config.yaml
dataset: "short read English sentences (LibriTTS-R)"
mlp_ratio: 4
layer_scale_init: 0.1
eps: 1e-06
warmup_steps: 200
Rows from block 4 of a small CTC audio transcriber, named by matrix and row number. Rows with one number belong to one neuron. Each number is 500 + 50 x the weight over its row's rms, rounded and kept within 0 to 999. All counts start at 0. Numbers have three digits each.
After each neuron's rows are labels from the 100 clips, of 14976, where the neuron reaches its highest value: "strongest on" is what is common among them; "loudest" is the band of the loudest frequency at the time of the peak. Only what is clearly more common there than usual is listed. The data: short read English sentences (LibriTTS-R). In brackets: how many of the 100.
# fc1: first MLP up (model.blocks.4.ff1.fc1.weight, 768x192), inputs 96-143
# fc2: first MLP down (model.blocks.4.ff1.fc2.weight, 192x768, transposed), outputs 96-143

fc1.599:445521492596527603520476531458530588562437480518458506421562473475512436486535537469490509485553525514463528509499594483443547512566551467371568
fc2.599:455512514506537467511560468471465521486458554473489503559519473407509418577496557441448464564566434536503491544553478489504476497512499567516420
strongest on: voice: male (73)
loudest: 250 to 500 Hz (42)

fc1.743:455514474436374441493422445514486579516509403463404475546551512445605585517503444531474555539535509488495537497460555561456590447531487525507449
fc2.743:507499489545535585544504482508527506437514512504422534479516424580534457475310489449438486572504509551520386539454503418499504524413457524495579
strongest on: the word "the" (64)
loudest: 250 to 500 Hz (40)

fc1.534:483465513522581512472514515568555490571529442584406449478472341542566497496554510527552473515491527478512517448445588543442545610579503422520424
fc2.534:471482552514388538445495545470507460552564451423496582553463460509507517490443453443478412504586505527504531485490611568549496533524486450473450
strongest on: the word "in" (28)
loudest: 250 to 500 Hz (40)

fc1.542:469554436508452456511539529555594549570534408501535605517451547478495545444534551480436486479598551509511490504549531473452460474530550495407487
fc2.542:548514500469522488468471516473481470479474532401470446443508464489514554593471494526570516470503528502451376550456455445548522513456483456502558
strongest on: the word "ever" (28)
loudest: 500 to 1000 Hz (69)

fc1.695:443468529521503520499498476493555550446385398477434501525539447532486506567486514578516527492573529455388565539561502397475459493498524526461559
fc2.695:505525486467474473437517548510461562481434526613434553594450569546542533434459532432501496423522403506479554497446505559537489460367519475523467
strongest on: the word "was" (27)
loudest: 250 to 500 Hz (35)

fc1.392:442446519500480427538435511414475478535520446510420489485539419540434502420536500458528603499532522451491607532539550596472532512503448492451506
fc2.392:466483509573508511553527430463529499552498542512429481443516489535427484537501541474519534553464597535434441448479503436431554491520460578535492
strongest on: the word "was" (25)
loudest: 250 to 500 Hz (59)

fc1.172:566560443547390535495517476510450494551512477515375547538461474479524608424531518494478545455511548510499469607496497470507477494515508395391514
fc2.172:518566387532563481548585512526417488536486538569429481472479524508540503505639544481536463491474553487500565499595583456484480500566454517456439
strongest on: text has "speak" (25)
loudest: 250 to 500 Hz (47)

fc1.89:452472441492509576438503523521539469507562554492479556425529473480506442546520549523580532477490519483477547489448517456546516537523487496472480
fc2.89:516433587441478577488504522470529450527490498443440555507513463408558510532491430456468494532462497573526525518517454583517482491436483447448476
strongest on: the word "to" (38); the word "i" (38)
loudest: 250 to 500 Hz (42); 500 to 1000 Hz (26)

fc1.765:407484552582477461508446462474510533528394451526464452573510484586601474487434563548511520487458481529431522537471531486483587501465536370592514
fc2.765:522467485481502452577546416459549520513493494429494553557541478433458500636460474594471493438493447501557529433603402468515469543449501555497478
strongest on: the word "was" (33); the word "there" (25)
loudest: 250 to 500 Hz (52)

fc1.307:399551448476466548450496585578540533484534527458463576465497482439422511454490454513542497411491453492561438531447512498472604486457624515443513
fc2.307:475532501514547484484493458550407460520521516493487489423438579496602452402491570483483476500500520500467392523487500453549485553418571474495621
strongest on: the word "do" (47); the word "you" (33); the word "what" (25)
loudest: 250 to 500 Hz (71)

fc1.605:445483452572518476462438520558574532506457504471542552504561411516514438658398422572428582514468540483575520590478536541370459476504429378493460
fc2.605:451541527512530404488516521487569448545520584519463455458446561511550513531445462466545465443612508443512507493543569458529459475496568580488446
strongest on: voice: male (78)
loudest: 250 to 500 Hz (53)

fc1.487:441459600480456443476498477540554549630533493488380485516459524419547608431503493523487517486565517550553483465583436474485579464567463502522574
fc2.487:506529523493485454487578529547533474583572461497477418450509499511439559538523497568479530454468505528601486457587484524486598445540485540409522
strongest on: the word "come" (25)
loudest: 1000 to 2000 Hz (44)

fc1.77:409529489495437544477529512507591501562478555453487495453470487527432533554495600527590548397484465500407572447510502475475481491519426473497450
fc2.77:535517480429503509535538507516485483434571567485528476424547528500445536472565466475516527519470498513379456557548465533479524524466530500559545
strongest on: the word "i" (37); the word "shall" (27)
loudest: 2000 to 4000 Hz (46)

fc1.350:525513473538473492421503418471403529483544504493502549491543399498471524514503485474598576490422543486486599577431556565515582549499414436415402
fc2.350:481483539403523460478454493593478486426515544543483432468602500557525468459571439511514417444452467541524543550545527440506552447505438499541463
strongest on: voice: male (82)
loudest: 250 to 500 Hz (55)

fc1.658:463520446526523516529482415558516566579499409528460499445481518539478553512521494524483550499460477531492483476546443523381427507531528488405539
fc2.658:539441526460455472509576583481488457560539437499484503457439554542467520522478418499533534511529503604427514450445575509469557564451518506463472
strongest on: the word "i" (42); the word "she" (38)
loudest: 2000 to 4000 Hz (41)

fc1.494:527446507508517439522472558367525480556604559500420535602485420548519527510517402428466490395562576438510541595497576476454558496508565503441488
fc2.494:519524517574455554417420561431475567430631410464504608475536555584457548532477520501517500416440475423518487546493403551502573517406494504421557
strongest on: voice: male (87)
loudest: 250 to 500 Hz (57)

fc1.82:557602433479462528517488554479533547570606429408528568426471450446568599450523473505568567480442489437535488502369507566459533519496541590424588
fc2.82:513490512458534465502447465532435398459463526444542565554489524535462507506472483585399433529521488467452456555501333489511423514613454505418424
strongest on: the word "he" (32)
loudest: 250 to 500 Hz (39)

fc1.236:394529459466425407468516492643549520601503513453517496419575453515411449582425513497572521519594473474515591449535558480483481569469534499510501
fc2.236:439484529521586633550457471529494493425578459466510550528559498579487493565491480513543420433449513577541619516552435495503433534383510516551542
strongest on: the word "what" (66); the word "is" (27)
loudest: 250 to 500 Hz (31); 500 to 1000 Hz (27)

fc1.375:512551421491471489444470587545466561595472508496531531500396469524551516482496476505400445437453436445558562522551403481462465432512520440444496
fc2.375:551455553470532527552496482442489513496612452548512496415474481551531458592614488411510526507592589491472541508526497565473452493453547506484564
strongest on: the word "i" (48)
loudest: 500 to 1000 Hz (45)

fc1.415:509490483487496450519482439533558568585536461432517371511506472553493505483517484549436602490438512476454549508545507510439556504452562423475573
fc2.415:510502514452520513497441491498410475426537453524550451574530514579546503448564494470456526452473550499512519565476474439553488530419591448423663
strongest on: the word "they" (26)
loudest: 250 to 500 Hz (30)

fc1.412:409577440502475547498523540438469539451535535545488535476486426578553523514416519580504484513454524562597486503404518490468536516554508489527404
fc2.412:551457441485443485478518474531586464484453480545526466417513480492494493606511518520465565533478484577565438385531492553547429517572512460486600
strongest on: the word "me" (36)
loudest: 250 to 500 Hz (32)

fc1.525:442487502546424506481432486531572603559543465483509482523368564527550486433456443537488563506497510490501545492476572517416549480464554483531493
fc2.525:479464515464513504494527520494470496491579569458554425577552509571465464424388544449556495493416446498537511528521374386555486523439429519517595
strongest on: the word "the" (53); the word "that" (31)
loudest: 500 to 1000 Hz (44); 250 to 500 Hz (33)

fc1.753:413459534481450511489539530476501553488500387543466413408528457480505572396478568610460576552484470535534508532483533470413503485491569504461558
fc2.753:548478479580521522558482535421373487471431504527417484506641516596564453465569460504514566532447458528480414454450537462478534440528519439541514
strongest on: the word "speak" (31)
loudest: 250 to 500 Hz (31)

fc1.727:459530488502471599461532427544529596584498463514515494446450485533517511562508516476458509458521519562447586581539561536495518485509556444511504
fc2.727:551498463573524468541481572501437553425513510467585408504539536470505505546532487512526597550558494499458506511458447438483430480528522511484560
strongest on: the word "i" (38)
loudest: 500 to 1000 Hz (48)

fc1.183:484514493530487558480388582532489574511554559537508443444484465466530527525416518582474529566529532467547618624574498506448532530507432456557463
fc2.183:460538567483487448503427488494545489538541582444535541530516488506596447470498514503559446578565565478516598462544490559524497540530400508525504
strongest on: the word "yes" (26)
loudest: 250 to 500 Hz (53)

fc1.662:408466473569424490447543560491561543469535455526532521551447533581472526566464430592436543526517511415456533494483499456500467518526503576460416
fc2.662:518539456504523479421507553535483497494548506504415456474455445498614475490443469511523442557495564501542450465517507418454462497510548496602465
strongest on: the word "the" (50)
loudest: 250 to 500 Hz (31)

fc1.81:473495453592494453400531502504431573494504480541373462436545416536506480429471576578569545559480438494445497480527537483446501490459478467459460
fc2.81:489511474482474458553499443520438469462493512540502474575571538563455510532502546518488449412522467477475583512560462465545498423544550475431497
strongest on: the word "was" (47)
loudest: 250 to 500 Hz (45)

fc1.543:493509541489508454476463631553565495530527514467512504503464451506501467474539478525531504462537483470562590587455544521467543576487462500446460
fc2.543:444478537484457549410544525527488457492535448497446444529528467550510513569423454442549533444488448560489515533395506520518526456469591524537530
strongest on: the word "this" (36); the word "is" (25)
loudest: 250 to 500 Hz (75)

fc1.701:451563539520393515530439482591443493558502449524511514572498495489523538472508441466581603409502573464475556443420540517507551487538527446521464
fc2.701:565533422475550551479457504412546485492495477548533543473548431529497459507521461393475553472375434450497558404528442557570459454487585602560510
strongest on: voice: female (82)
loudest: 250 to 500 Hz (83)

fc1.608:397495481587452490527483496521505478433424376515441532485476509440495456441554576538489457569500513471519518496450604405460537496531553471511561
fc2.608:522525484489476514517543540471538499499492488453568544481543532396465523427555499436432441531579483481452436565514463528471581505525383563592579
strongest on: voice: female (91); the word "not" (28); the word "but" (26)
loudest: 500 to 1000 Hz (38); 250 to 500 Hz (34)

fc1.760:454553456433416517445415613510486513539557576514529534555441444458481522423515473524406557455503460482547579522527413543478415466475500438437444
fc2.760:531502455532579465574496434390455455472460438514559594558504485542485447552501510445570500560582501461550503563383430505497434501527474528554546
strongest on: text has "girl" (27)
loudest: 250 to 500 Hz (31)

fc1.207:434429526559553464472418468644524560539468459464450479420480495433396538515435456556523479477510510519521538467528502512418434398601572535585514
fc2.207:452524517440575464445513464654529371523485418513472490581538484559493518482520508527481471487436592600452520507452496375523479559512470504521546
strongest on: the word "i" (37)
loudest: 250 to 500 Hz (31)

fc1.202:461546522498510554519501533496548591511458498532433530440533487510521503488508442567467537494385457492527527504426511560415579467622576430543548
fc2.202:522496576508493517484529477498569479540508528458417529461447496557563503445491440538555608407517490468514504522534505437463505468537514480524582
strongest on: the word "the" (75)
loudest: 250 to 500 Hz (29)

fc1.517:529475477529492472465464569472530540510535510425501440548503489518486524420461565510477473462528513389450611538476565491502553513523461493551499
fc2.517:439531530502486480472526499446537451582522428531493450442516465522545534486447491454486553528445562543401478515520668521506478557464532403418439
strongest on: the word "this" (26)
loudest: 250 to 500 Hz (40)

fc1.113:496437464522476617420471458564586574506468464514459498405429445558572534491547480628566597430454511431547523531504487510426482465530520520519460
fc2.113:491519542500554479532449412465526417555522503507453472542548478524510558479454466495577498416458538538428511539549571458476477501528512452478529
strongest on: the word "the" (50)
loudest: 4000 to 8000 Hz (50)